config = dict(
    arch='mlp_mixer',
    model='sound classifier',
    n_mels=64,
    win_length=512,
    targets=['emotion'],
    num_classes=4,
    patch_size=[32, 4],
    layers=16,
    init='torch_default',
    shampoo_beta=0.95,
    precondition_frequency=10,
    one_sided=False,
    batch_size=256,
    weight_decay=0.07,
)
Rows from block 2 of a small sound classifier, named by matrix and row number. Rows with one number belong to one neuron. Each number is 500 + 40 x the weight over its row's rms, rounded and kept within 0 to 999. All counts start at 0. Numbers have three digits each.
After each neuron's rows are labels from the 100 clips, of 14848, where the neuron reaches its highest value: "top examples" is what is common among them. Only what is clearly more common there than usual is listed. The data: acted Russian speech (Dusha).
# fc1: MLP up (model.blocks.2.mlp.fc1.weight, 576x192), inputs 0-191
# fc2: MLP down (model.blocks.2.mlp.fc2.weight, 192x576, transposed), outputs 0-191

fc1.432:475557520513517533462510530471604470498447496476503507521470522480493531468485538487479527472521556516522483528428468475528511462452474434505482556508459528539562482553470535568620478465551434476483495577537472511497492536476500475562492543530541515514561454518499383449524427518449545485499415558437603489509506479530527496527502563417484451457469508526506483525568519633442531469466482502429513465558514495570506528493516459491487527513509521490482516471468535496500449406546457493482455477426514496480457505449544505469478520455543487553465458513473490559465545557530518534
fc2.432:516515510502457549506539512493548446512501466418484540517462451481420412531471450463513505419484546529464525551481538466561551487561540529511420537483529568531541498531386597442550504545574535489518514540508453508501532531447509515484463479588526490462532486553486506507523564444440499535507504503551509434513470527514514502511584605481490488497467444508512478466507516540469526465536417481555490519545441533478515518478478468457522433545482518510499524501500496519463473485481491535555491485452465576495506457480442517497523520509438377491532561500472509453426595493462522488
top examples: emotion: sad

fc1.433:518462516500497441543546489591500431522473544488457444492505451486460478474489615522480516460480456511507464540560518534474515491488522524498492504460573526537488518518501466491504504542456474533497508485472508462524541474500484535584454561463579557447508460443526525436544585438480472486582477521583517461458511519458490548508440497493572498563552484551430588462496548576486443575552534477491509489530441488437523510476555425504453530539485520515482577517502458513531489526517515532525487502461480519511518436542515485472434539539473367532469576492463452550488533470515539488
fc2.433:511553461610487498484468542469417458476447454510503452567442458547618489462527463460515512560525481512474523427493534431491476521499488466449469563508497522493463551509570505532487517479522524458483509513496520536446510470538473437557494503443461474511483483485524506456583541474509493514550521414461556507533550484468493463466486500611415430485538501566580501468535480489512533448454448518451513521496527490506506550460555464492524580448539512537482482535478479520433535487415536545529456538450493414491545419526513471482546494555434459474525534534497543485452529496490460520
top examples: emotion: positive

fc1.393:499481477497539494464498458481455492455529455518525447548499498484461460523436538535507467540507493534495540509480485475490518515464504488540435499503581436521498410493545486498532405490502524488622522497466497470525510428567445507476481562521483483450511511475385516467494521494552567488458546510540493491616452505491455529525511466491517482501525465518496469513488483506459485519440503451456491426494520452485404573512546536406525562383492437482432496534481451546564488479542459433522540433492510539426502471517537507480475455441524496573601525488484506553476466489469499487
fc2.393:570455494489472476462521480479481453484491492481489567469560521441594547440570468505457523566424503459507510450507495521502412477512524490518431485519444439511481491523549510446477536553504465544549532462524449465517486474651478462515467502537449438483501524528532456490458503526456462495513455479504491498472483550498487478477421454455482469547536570508558510477506470399418504466514455508526504553557463526472521482513449496481463527485526491461502504490475469472582496434527519418490539460464468474458453499441501455480510506478526498513548486530446469470524496531519639395
top examples: emotion: sad

fc1.255:539471575512497509486525465505438589514497516480484492469464454510408440460552464468489459563504513518476495457560538504484498475462514485447476531517485508545430549497543522526454559491558534481517482492515470466544522562456476513528506476489511441531477497517451525573542483489563498459510514552517511536546525523480565469555504509495531529439506551440451535521515478525526489432408555497503542498526590494500497517591454548475546485468508512512501474478544482553441622533465539458483521496486541476581488451522501543492545544551445467513604465449408489439534588514403459493
fc2.255:488539546552495468513495527551515450471498446469457423473571507497541483479464577496493566530451449528486565518495554443506382479526556538453515502501517477495512552529472504452564504431517478529534434479448526552519510499488493489513518508539452485495508501560432448452501549454468493419470555486515510481443491454530486519494548458510466496495462530503465508541601425508479493428520555512474465522491474442541470507546438470532485481453537554550403532514560452446448531434456540493576506489527524488474458477529507553432590498480469477493482432580478504468460504579532528439
top examples: emotion: positive

fc1.162:482499558570459565502539528562523450510527595445445464550482472498507503520536550569501525470515497440462501570452503487442503463453668526473488518489549490539522511480481460490510484464487496438481520500524460429445448534493531544440506462536578477507574488490491503559553559459505544520461433491512491465541549546486533532467496497507474531502476510443553502520483544477505457489500505551489554466484481416514523541473511484568505484475503501483495490547530437485610475439549525485509512523442579489480485562489523441493427488539467405502475549432534454470492491464498541419
fc2.162:515527479474541504480495604462473506462505552478586450571526513479467526482424523489507468521499482501482532487484459424487409544494539527527558504525499526550471470518499458554541525443530435518523503546444582431554528485474506487505530416513512507536455441526498476516519514458508484516548557437583480553524515570538552483489478512542413517520471509503475550519544571481429505527524486541503454416472485468546525581508506485628550508490487535490516519509504520498568421506489479473597445390485447552558545499496512501450510527498554467523498461500473484536494522528573493476
top examples: emotion: neutral

fc1.525:443471585501471560482450506483498477540527490508500449525523524567475483435472501488516492512470561482554497536507498460536491551462522505448510488473498539546550459485363560512564508475446521550558539511446454613480549512495504493531528537499557582488528465593509547553463457500498442489524518519466478519530555494479448429514476506505465489528553426542496517484534562458525508503432421445441545401548469561515448511516541491483491500545452522451511531453461461480524537480517522450424436568490507477510464492468521439522554498549514511534491483498467502574473510504530428576
fc2.525:471520487505541531477497533411485493515487482513524528460506456494507539503409490544517510424500559465479570475498463484517522456384491558481469495514564576525524492521510543424443508489558509480441502498446500484482544506409567448499465484503565435447502541608508463408463525513513498480515446552448467503576444518486487518474528504501517433512521496445512578512512488563451423535533543486462532537510507560506552496476510479420468462442524513503487415485441438439459499541475471523462443518502559545413485511471475489484431442448469530543491567498517477517527526515545534494
top examples: emotion: sad

fc1.571:539522601436540519513509506541531485515477519560471526511459533497504559520495520461463461542498530497550500475540541488515509558434641425547562533547458586497491488496452535480495479496508518584515509460470480445495485506518486550545472532485508453564513511475512522513585504495508486492558506531501428533455441458541536524454534534490454473480537495481456487434530494543537478508462453535517438504502524504422488495550458472504559618447497495599504499529570551497478443537559508511440486492566467491530504547520507448484533525494494484563495555529546471398588489437537548480
fc2.571:609481465497505462515408469496497523547584485691455447508473456512455459451487535437482493485503532483498490523523522463473523527478474531489490508490466551398537478536510493544553492506506461513552474501512509488496507446462508521554473503627460504467481436495489476537518522537600467474506471548569487445564507456524499539530500515475518489489506548500480488514435500521452485527531491540496478460574514465541453516543437522540510562445529540495492514489540458481510524520462526583523477493473529575421566526551540470475530504493481475426450504516545526537521531547504534586
top examples: emotion: positive

fc1.379:543478515490550514499573444525436516437494538511506489573555500516440458454526459489453437492504530509556532451465544494504520493508447485595561478529444458489508513471511521520459543441411437467495487492528477544481508518486520462574502456453485502482475504517490590512551512429578480474532437519496535478491459471537548462525450479507539526488450581498472524551510514485492602496508557558608551457527465470456505499532512481575508478564550566476550449503516489518507539473479560523456509497514563440453531426500576494448564540465560516531593493491544461473503552502445500520
fc2.379:495511508459488491439498578525471521489506501462482516547464513445543509489501587472527481558504499561518494534521497520461578424424534468497466509536493525504498476536497499443487534524559461544467363480498492525583551494475435496521442565476441495531497494543493510606473573530527556472489477543475490514449452472492441488556518454488458472444490484537433487515523465497482502455477609458516456487458508514518497529479399538483479473459471524569503498532598499480543508445512507444444456466553493477413479561515521597525509467554424463507456546517514496501447522520483543553
top examples: emotion: angry; emotion: positive

fc1.235:518507488442548548471519513562503443529510526482436527437510554488495497499481522517442564545436551484533510600459481511500576500456484504436479417541536558439528514458505566520500531546503488510522524470553526452546495504524540421553569528434551480540494524489479511557530568549506566527504553580539401461509498581484488501481523434445486559515544527490517516438464446534544544537528466537498489516469537465471521574475505484465564491537526525524507470530539598544456451557517544566481471493552459516542489514535479427512494467480520521509445515543540562510548532477479577548
fc2.235:517484477521417431481487455483483611445530507573531509498479445509465483492522564463483528534503521453522536484546475521492523435567467498588430506488378598431564491517514538528491469477471479472550449496513517501447506496515550501516454551503474539444461533545461462448530488552485523490502531458434456485527495492488578526471428495518465497467492539531510444481527577515490479439513515524510496443526553497519493538522507554451480462517467412493508467521491452496485493519492456564511543493426548481461500514544519408502486507478572480418424474465468442396588478510481519503
top examples: emotion: positive

fc1.314:504577521518572559510502519491624532453499461538503509536505597537499575508466525530503538552514543554487517496442521444590599571455472588530550510506545448432482493545523505450472491559387486484524507450539508482504469517532502438575553547509488483484521459474454514477511532462499459534508503444509483481542527554518487531525422485529546527416439466502474497484540452452455524495450526505490507463504501492511524433472551594489493548493520521502463556531448521518507461445457539494525528435466531514536481506494542487509459572508498479519442528512479531524428546478520516399
fc2.314:449538464542477463460472499450451526475606573522512547481590503511553422487541465536558448462475428468490479466527516506522584507480549537506468453502538538480515484548441433485485547544426492489560467541508470543552539508499547479511522492513474503506481517544490476602468521550547470477539544488470514498409536502462486436492471492507507458527485496498505505479594391443492497491459517463478513535520452454530495482547518542492450471555536622458561509486483482450474383527523497515471496477483534510474469453592473485514466449469505519596447505499447490468454520485471473498
top examples: emotion: positive

fc1.75:527493568544538493459523455538505502540514464518489464596517529564483526450479550455538529517508542483501514492456479480472562531472464587525551550485477505526465499514482464506499566470440557506464528574509499534505480423481480540491511531531562547438482461496499483546557497578498553481505473512447436532542512539517553495553466532469525483543439471461518445471548533528496520543475518556503470551511472498562417447509521483524492491393496448553487429541460482480521495444589539529553467573532456581533579499516461533506483454405542491494551428480503526436428464579487464515
fc2.75:530482487475486555515537441519539496477453514501548458506466459501514482540453562500580520496507487490480465558543533530475474473467506546483489543495504514432495491464523488545506471465527617514417473548590588423484554442554458512450563524538489527538481601560514520545466503583532618502559437525539528474545509501481421564459468467508445557485550542568480486518535508499537467487516458478453454431577478519532470501461468469479447469455429540478524548468505573509491513515528485502490490464566476482516487520499458501500502480492443526436512586452479524541524515478492424479
top examples: emotion: sad

fc1.304:470476567554524546528476583491560452482475547472438458513523434503527482546503477512458532514535532513477550504498534502504536532521488491465501487448518499504546503536461494545517417472499473537482488504521497430521465490532469498518500553521440504574565569474470533416530442451485520474493490516519507505477481462495562517537472478562470518548525589535546512491511543575442512471478444493510466504516428555604551516523501552564473429460539532487556529516498471576600492499541451466510473474570510503568507485518513471509527527604516430536451562483501395493413472595494471505
fc2.304:496487577560522546517520499464499507552530426477485479528545491497540462467556526512474538522480506520509569494500522530503481481531479516484564506509506574492480530508666508460508445536492491526424527536515551503527576521521576466538451440398473477534480537467580528526519548398542504509466492504501578549543511446456436522448468483549447440537499490429470487505502476458464489515519467447482502480488514537501533490522532427540442512528505469565458484614456467562532486488441497513479460527510435512505509439562486480506483477603431516534560543494509514537436491500507509492
top examples: emotion: sad

fc1.61:529493517500473470566544518470603542461512561429525431477381479490524511472531477465556535522498477470485461473436512542429539495497545535521517470526485471544456551482497441545487439432518469530477417425532457437534473488559566553497507455551452448587509485484572562579455512500453482462491492466533483563486562507444475433492471518534508499533489569475493474515525506467511477508528572529465552481498533516544574497517469472513463479494492519476482463584473516510536526470398520469518520464520542495509489496459485498433497407501476471526474582516483448518462546494464431557
fc2.61:411532444535511497489514525535481519473522460478501512542523518501432554444525454467507560476438531537508543524500453510532484540561611543504564454497514526471568503465460486448452477460482430477525481556448494566502561469521423483532490542478508538497497492484492469529501481449480526487568485517477516562464526545543483511524581520523506480534469468423516460440516456510496484516411458510446489463548561427516486522501559521520437494479476527551586490534505498459534562496444556472573499485502529489481480446522514589470429563470529443528548505527395531476454473438602485522
top examples: emotion: sad

fc1.113:459480550511586459502484487424514621492539497503541482409513536450541482509451491507547455496552414525508520478454485483480444602527526531558471425547560508485501495543502557495484457491441469478473468509501520435483442513471576436571386514478497536566500487490432481450462511477575518468499433472474472518561464466472558459506480543483468467481495489496485534538521487538457535515493499496432536452534486501528499461450477482483519593445573494504523494532522487519545519515522577530518490513485478469535483465470575444501528518519459555456553462492434456515548575460497450550
fc2.113:487575472530469489538506546526466486499500503478400528511507502537488538504562459448503507491453541426455510529527525536493589539499500462426551493485586529513550535575480543446516463537550449536457473495492527504518477509466486503515435471468559553493418464541572456538506526454540478550501527567502435477455483552511514511486476476487502537544478464461518516462519441464473511546496569461526459477485506475486501514486496443611518514475475520502460573517482494486524523527516437494502505444413578556402476462540492607523472550457450430560473511529470580521417520481462449464
top examples: emotion: positive

fc1.106:538469480506553491547497433457397471498536506479522547511528559430531534586495579586472511480496504547539440570551536484547572492441563457497504507503471611487551485456434560530495510509535483471523453502483458459481464507556499409528515406520528564521518563504466460468453499514500424483470442464498445459502544478501478438501449500447497509502593588459491477451465548517481478507525525516489518576472561472530514535583463503497623473530531471503466508510499471520556497507539548478501507480584490492472533509503494539520475486548487476555526451479523503485446461504520516477
fc2.106:556556528460484506466493415500540530575586551553515530478399459500509481558515471525467558500507527552486426597498526525471498495495481500563474485479361491483483461516542503532528568509478410471526490458530537506470532453486502571504488520427477544431504400478466476477518524487470472473540497481499542525480504530469492604536472534455477560514514426513525480501488531517515498527445565492452496469507554514519506471481495520508504469468457486491509570539514444512483497472554493510467558498459520559517455494591564471478527519502583515575461492402551481507469414468487456507
top examples: emotion: angry

fc1.202:480481553572527694475496462395541511476506471516505532474539494509534524479446465452565555448513439491540517498518515522494527568540494490525479501454409518478429529560554434479510448496455496553494527455549519524481434511490521512511524493498478509554505455494509473501441470508511514606502545484420473499528499541543503566456476517542504510437462411516496489505521377483504534499478523458540497528479483469523522534455530531491504616524503539502486508512419550445456497527460549451510455460514519533494477521527473451500466516569504492491467499481486442559525456526499503440
fc2.202:484494457539482530532473559413448586508506440497463503524454429486533475532533396574575512460516456514450509468472549507529565523495552480502518444523531485484468491440449464465459437469519501459516436526475516467537532559526530494522505509514515506440450490586565471446484535512513429505527455435467509452441485546543507553502519461493483506507505471486535521473513432477484521557439436547460548529515501467551472501433534426528436567541489606456462484478505521499490461555487541477486443477532509533524536532601451499533474524507466567541503493539546515406487492572448493487
top examples: emotion: positive

fc1.570:461570563506589466479528452479528513440468455510507512557534542513511558510497452546511520491508528516502438502430480555465516517534475452616612537527477483526576484507484462494453543440497566528537512500500530520550509486486488511518471501446478474567483561445513518513484541527548482508492398460511538489496428517492440514522480527489480469506448512506432439513502505462499524493505520548507544467523517442445504514564505568443566493551535442413498489530464526508454545506384548489436532482547505510445519499565542523534575502455513456479564546488599520451481556556525513497
fc2.570:481472468521480438503467514468464441475581529482502439531552464482465489557462529482528436518456453582547534490525492509541558530485527657508502450532558518513522479488511461440546522496400474466531468533554460480511504550532443514503470543477462573512501492482566483498493548537542514477498562503455474489475566426444458515576546459471444544478505497481461495445482421504460508475489551515491472498521505512507504497473464548483479463540394538455489452548499508473548461482553461464465544452579484491413482517520498591462463477547559530562485469487516542543476504515530593503
top examples: emotion: angry

fc1.569:458508542495560487523535534462471497489549501529524523433471499484461540520519448491500513496453465508477416374546493524498480466484499418527528449562527453506524506491510481569447494464470491556468573491490516569521501541534533486458486486525483513488556556458556514532497539555559565526464549455411502494413493469525541451529445479499475493460424555451465507568477523524525561535537639530554510524520467451493479485525474551470517492424527519457491438513503487512515486478403523493559554504569522439503467571497513481522474536599494516455562460479528540546498512562511516541
fc2.569:459519488501516460577511553485587487476515532420511512467515596481477557496504518521438484484482517503528493526524530477530505510536547510515515490465576463478614487536512543471417477506469489595463517518491603519573549524536515529499464489498508505518534520494523527498568490493485518453466514502492531532470516470539442499533529524453515529490450429442495483488503466536495456476459594541485464496600438492514517469448533606493461492428475536516562448624477454518533538525475499435548522486520501482459498506481448584495483526492439507499403536528434482574535484447508438519
top examples: emotion: angry

fc1.136:465477509513553502505566409558489563539495483506470524477497552477448551545449555513501506441512465490504568551504489519582496537636433548526485566511504532495493513553584539469421478488513466493520523496479493442447536491457541526487496478514514537541483541538442529595451505499502497547517532530452601525467476526531508448555524501397473508613537464537524447454485491507499565471464468462505492492575471503465411514549531467468541502508472501489514522553485488524496473442493511470531515509519505579542556506404480589517502475489515535440472427484496525558515481492512492471
fc2.136:421577494481501589508484438480442441492459502487502474461602499517518454436504560505480549495535571536472473417523570492509476523554503519506468587527456488501478485490455522485538502526476572419486517482570466570581448578511520510520482544551471516490454525431477498468518454447519487500465503474490523463472473467424546538501524582496526512506462484541499558499472522446474476518502488479495464553489487540466581554453501489509443508516580585461421489490484501508482440542442465526552510479463540521509494462466500498524524472429502507467532497446454495539629496585481502478
top examples: emotion: positive

fc1.470:472506528527483485441581531533527450535466491414463443540478483491567438491470466506500531472525496533539471565450408459536513498524488549556540520517501505482426473463470474537568520472470471469532475506560496602508501499475490519458447586502510555536512475514467386477534548528529441496476473465494498518538571486520558483489570500520466435498451567528576447548401507589563502480465475478458445444491467490501491519464491497446494513444464542555486536533568520528561488496548512503497498438475524498482479561493557495467487487391548520554438490523423491555496513514480470477
fc2.470:461578429474538509477634501520546467509474431493516496492509443509491445533474475457516486475500481485437478446504494516450451465518495524492484470529486518520545460513529467466489534531525510457538504478495526465571499476504532478544559445450561478528491550534557530513507508472468482545528497469449529490449573497438531460498565544439450508570466536439500481486513535434542512535559428531515465483507444561462504497453532482519484471470506500478468485527441450461470434507490479508488502493478464559549475477496525498453550524662432483493601574475457566421466596488518555508
top examples: emotion: sad

fc1.62:504440504529519560531536464563497591527443476554542484473394530521468548480484470524533584510521462438510552489517486552492479471525500508475459484513523450602571471486422525518513563534516493479445496512418467430460524486477431533479488523482498515495524539535484501552452524479561546598477528509512515588477451519588567518448527522462519498542462419440479535515524547544471484510592452505488495507532526490431433549501505520548445531455473515519495513527515438497531521563476524498486502480450600539526505581463497462467482519458475443481488496519505586474534448490506542487
fc2.62:502524455567564550507447537425518534473454431505455485457526536570455396491551519489527506425500552500476488496488561450465406549460524500491439472487477533495551506568512482478439542419474468519485541565573541465558405421511558502549505534547487480456479493581499454527493476458524526510519491564438411511469552523510454501491474419514424498488524434544478483482493506486528465518443473558467523529474490482506530529521435552558554547511543482558520509485503521471523425475509494499539517529470439478470468447568517475505506490503479476475481466487548540496591521525547475454
top examples: emotion: positive

fc1.574:418569438508487473508496590494501643521486452477565514484463485504495497515509504524502538483513515435466458564513465551508452473533536542431539497540539429463593482580540487501542485517576499494512496484576519496560575496481591534511575551489481483537551482465561515483520471471522567526480493536533526498555508464478440458529519500497521604550535478478514588444430461482482467519506548494483577482483475476512487502443505466477537502486569516439503504442493496485461452493547457473451446440466455495465442513508513485462457479446513485442462559470499482486530569495479456550
fc2.574:486586574470559470481509527564498559469536581513506487430489507486483487515517462464450531432524517501444523503528536480454518570577475506457490493509533631485516543467498497467470465443501496491515541483514482419540485492513537488589455533481462479490489495508460479517427420502481486478508469544511544479518490552492554442493493418529500479491527488621476493493533506494483504551496499489481489545485494430552523527584453494536518538561574465505498506545531485489485515429507401500469487553501497454536495398438475515504483531490416484497496534589497541537405401448509499492
top examples: emotion: sad

fc1.252:487488484530586483463495507533445430509562493573473534457518549501526566533527534527508483554503550499505471497580472556534543516479471508492507477535533530589508609550511440414454570481546481514506555512478573472493481539476458495486474496465547459453452459518587572433510481452467513489454521458438489481493442516479422502538481459480553460465462501545437502524478521496504469522558506436502459429466485449455495545526388465486531483478497513514515509478458484536482479530523553492469468517438543529543507498473520485552540532527465553467539500495417466442533617478567503442
fc2.252:490588470492544445536515512526522514565498533508450498532518563466517449533566442508480477543467473484524513551556471505466514506504522449509432515477532531543516496491489454552469536544475478588490503537457424494534535526511542459489489504500529482455542552547465405466564518494456491436436502565456468465388534527550606531512546433480502465469512443508529521534503542490520542518490453466486461609481503457537496500466531448521524535432466445493458539537545514468453417466407553468511516531445566517461442483496423520480545543529501504547541545531533551504510521516448524559
top examples: emotion: angry

fc1.224:553428575427507569529563552425473580417559505492540439488445466474532461488443480526544453588501520506557509502578465516537484444522496495548504503557521518433471494451533541495492529537496523503517488491424520528468511512454489490479467524505520480532495533503468572546507518523544402486524514538473506535403478548515539544490505544558444480456445503451516467478497487581471509527459529551535504552571512465464577443537435547536475535439540443485507484528526495551459553514504529501471519533529490556505438480426540516457526530550530444507568464515513458468490580449471477514
fc2.224:552514442538500503408460512531531467467517497503491491488576486557545504483564546460531485486516460537484524478476538441444562492443549539451498533454529454437521493525512442494440533551486524562517436516471450565506599490512475527532570493462480451547473461509454428449565508473452472546516466510479472480514506514468450496594577489491478519492479491546480546535547447490548409494529489462475484428487484528580552585569493463574460527448472517442527521551492452460559505468525529457560473504514551443480575572519513513519537521525499454495526497514536493543533573471530484565
top examples: emotion: positive

fc1.238:446481564491516451512512556497479490512480516563567522435506534536554508454499522493438532609523495436410529549483532533442452461532422505501490566542560512525484495511506531564464509541502535569498485462473463464541482411557529487427524502453477498508499475412488477565447490566511510560503531491445510446578528503497553460469501547540564480577584492538540523485494568454470459534453477496461494510535527529500532511492473498522466522500503527478424504489551466498524505565520532461499571442530530506458510520534504508559479555517516540568509497376565508525434485502566466463
fc2.238:501457422530582514475477515499487554525497486453547488572607490525501511446564459449514461468477512504528521522549506529470482583528422531466435551486546461496476511553502527542545450487467542521427502480479511469425528454465490411511495504486553496544553499476472538421507486479531464563428523595540506497517535568546488440587513553523448473510462527526551510464485479477498575525485537493475470481511477551524424482532455448453527490548457504487521547511500458474534550497507396500462547483468500426455501441582506525518538536519541450457527496481547479475577462451511542529
top examples: emotion: positive

fc1.487:483499540520485526447487463496569480474480513513413453466444451490480512498441640456457490480507485414532456476445499563554539513475525579474490478485521502515537526474486544527553459490569468499529495502536472489517507523540505560519545445542531504576512409524473517615505521424502492459506460535493578532529531516534534506503553477444500513583547467465520461498534516584472529509554506503499547441480536507515478539376513477443504509466560497583461512524531615514524489474528485550501462493473475506500439437553488513512458501563451557500484541506467471446525462472537492496
fc2.487:485518548470537453539512509457499492514535507581470479472500460455504482519473517568490460532532492480544532419506553527585543439466535479465453512500478449531461456466376495552506506489481571494488457487478543578466429504473478529498508462630460463450422447493479486418503488472520518503515497510532491490481532540508513426485474531541542548487446451526462480494501513544496466510576429475498498528512535529436529509526468465431504524598535432532544456528462545508536512511510511491520483446457558564486502471473449435509516553403542522417488490531492503453400487485507573482
top examples: emotion: neutral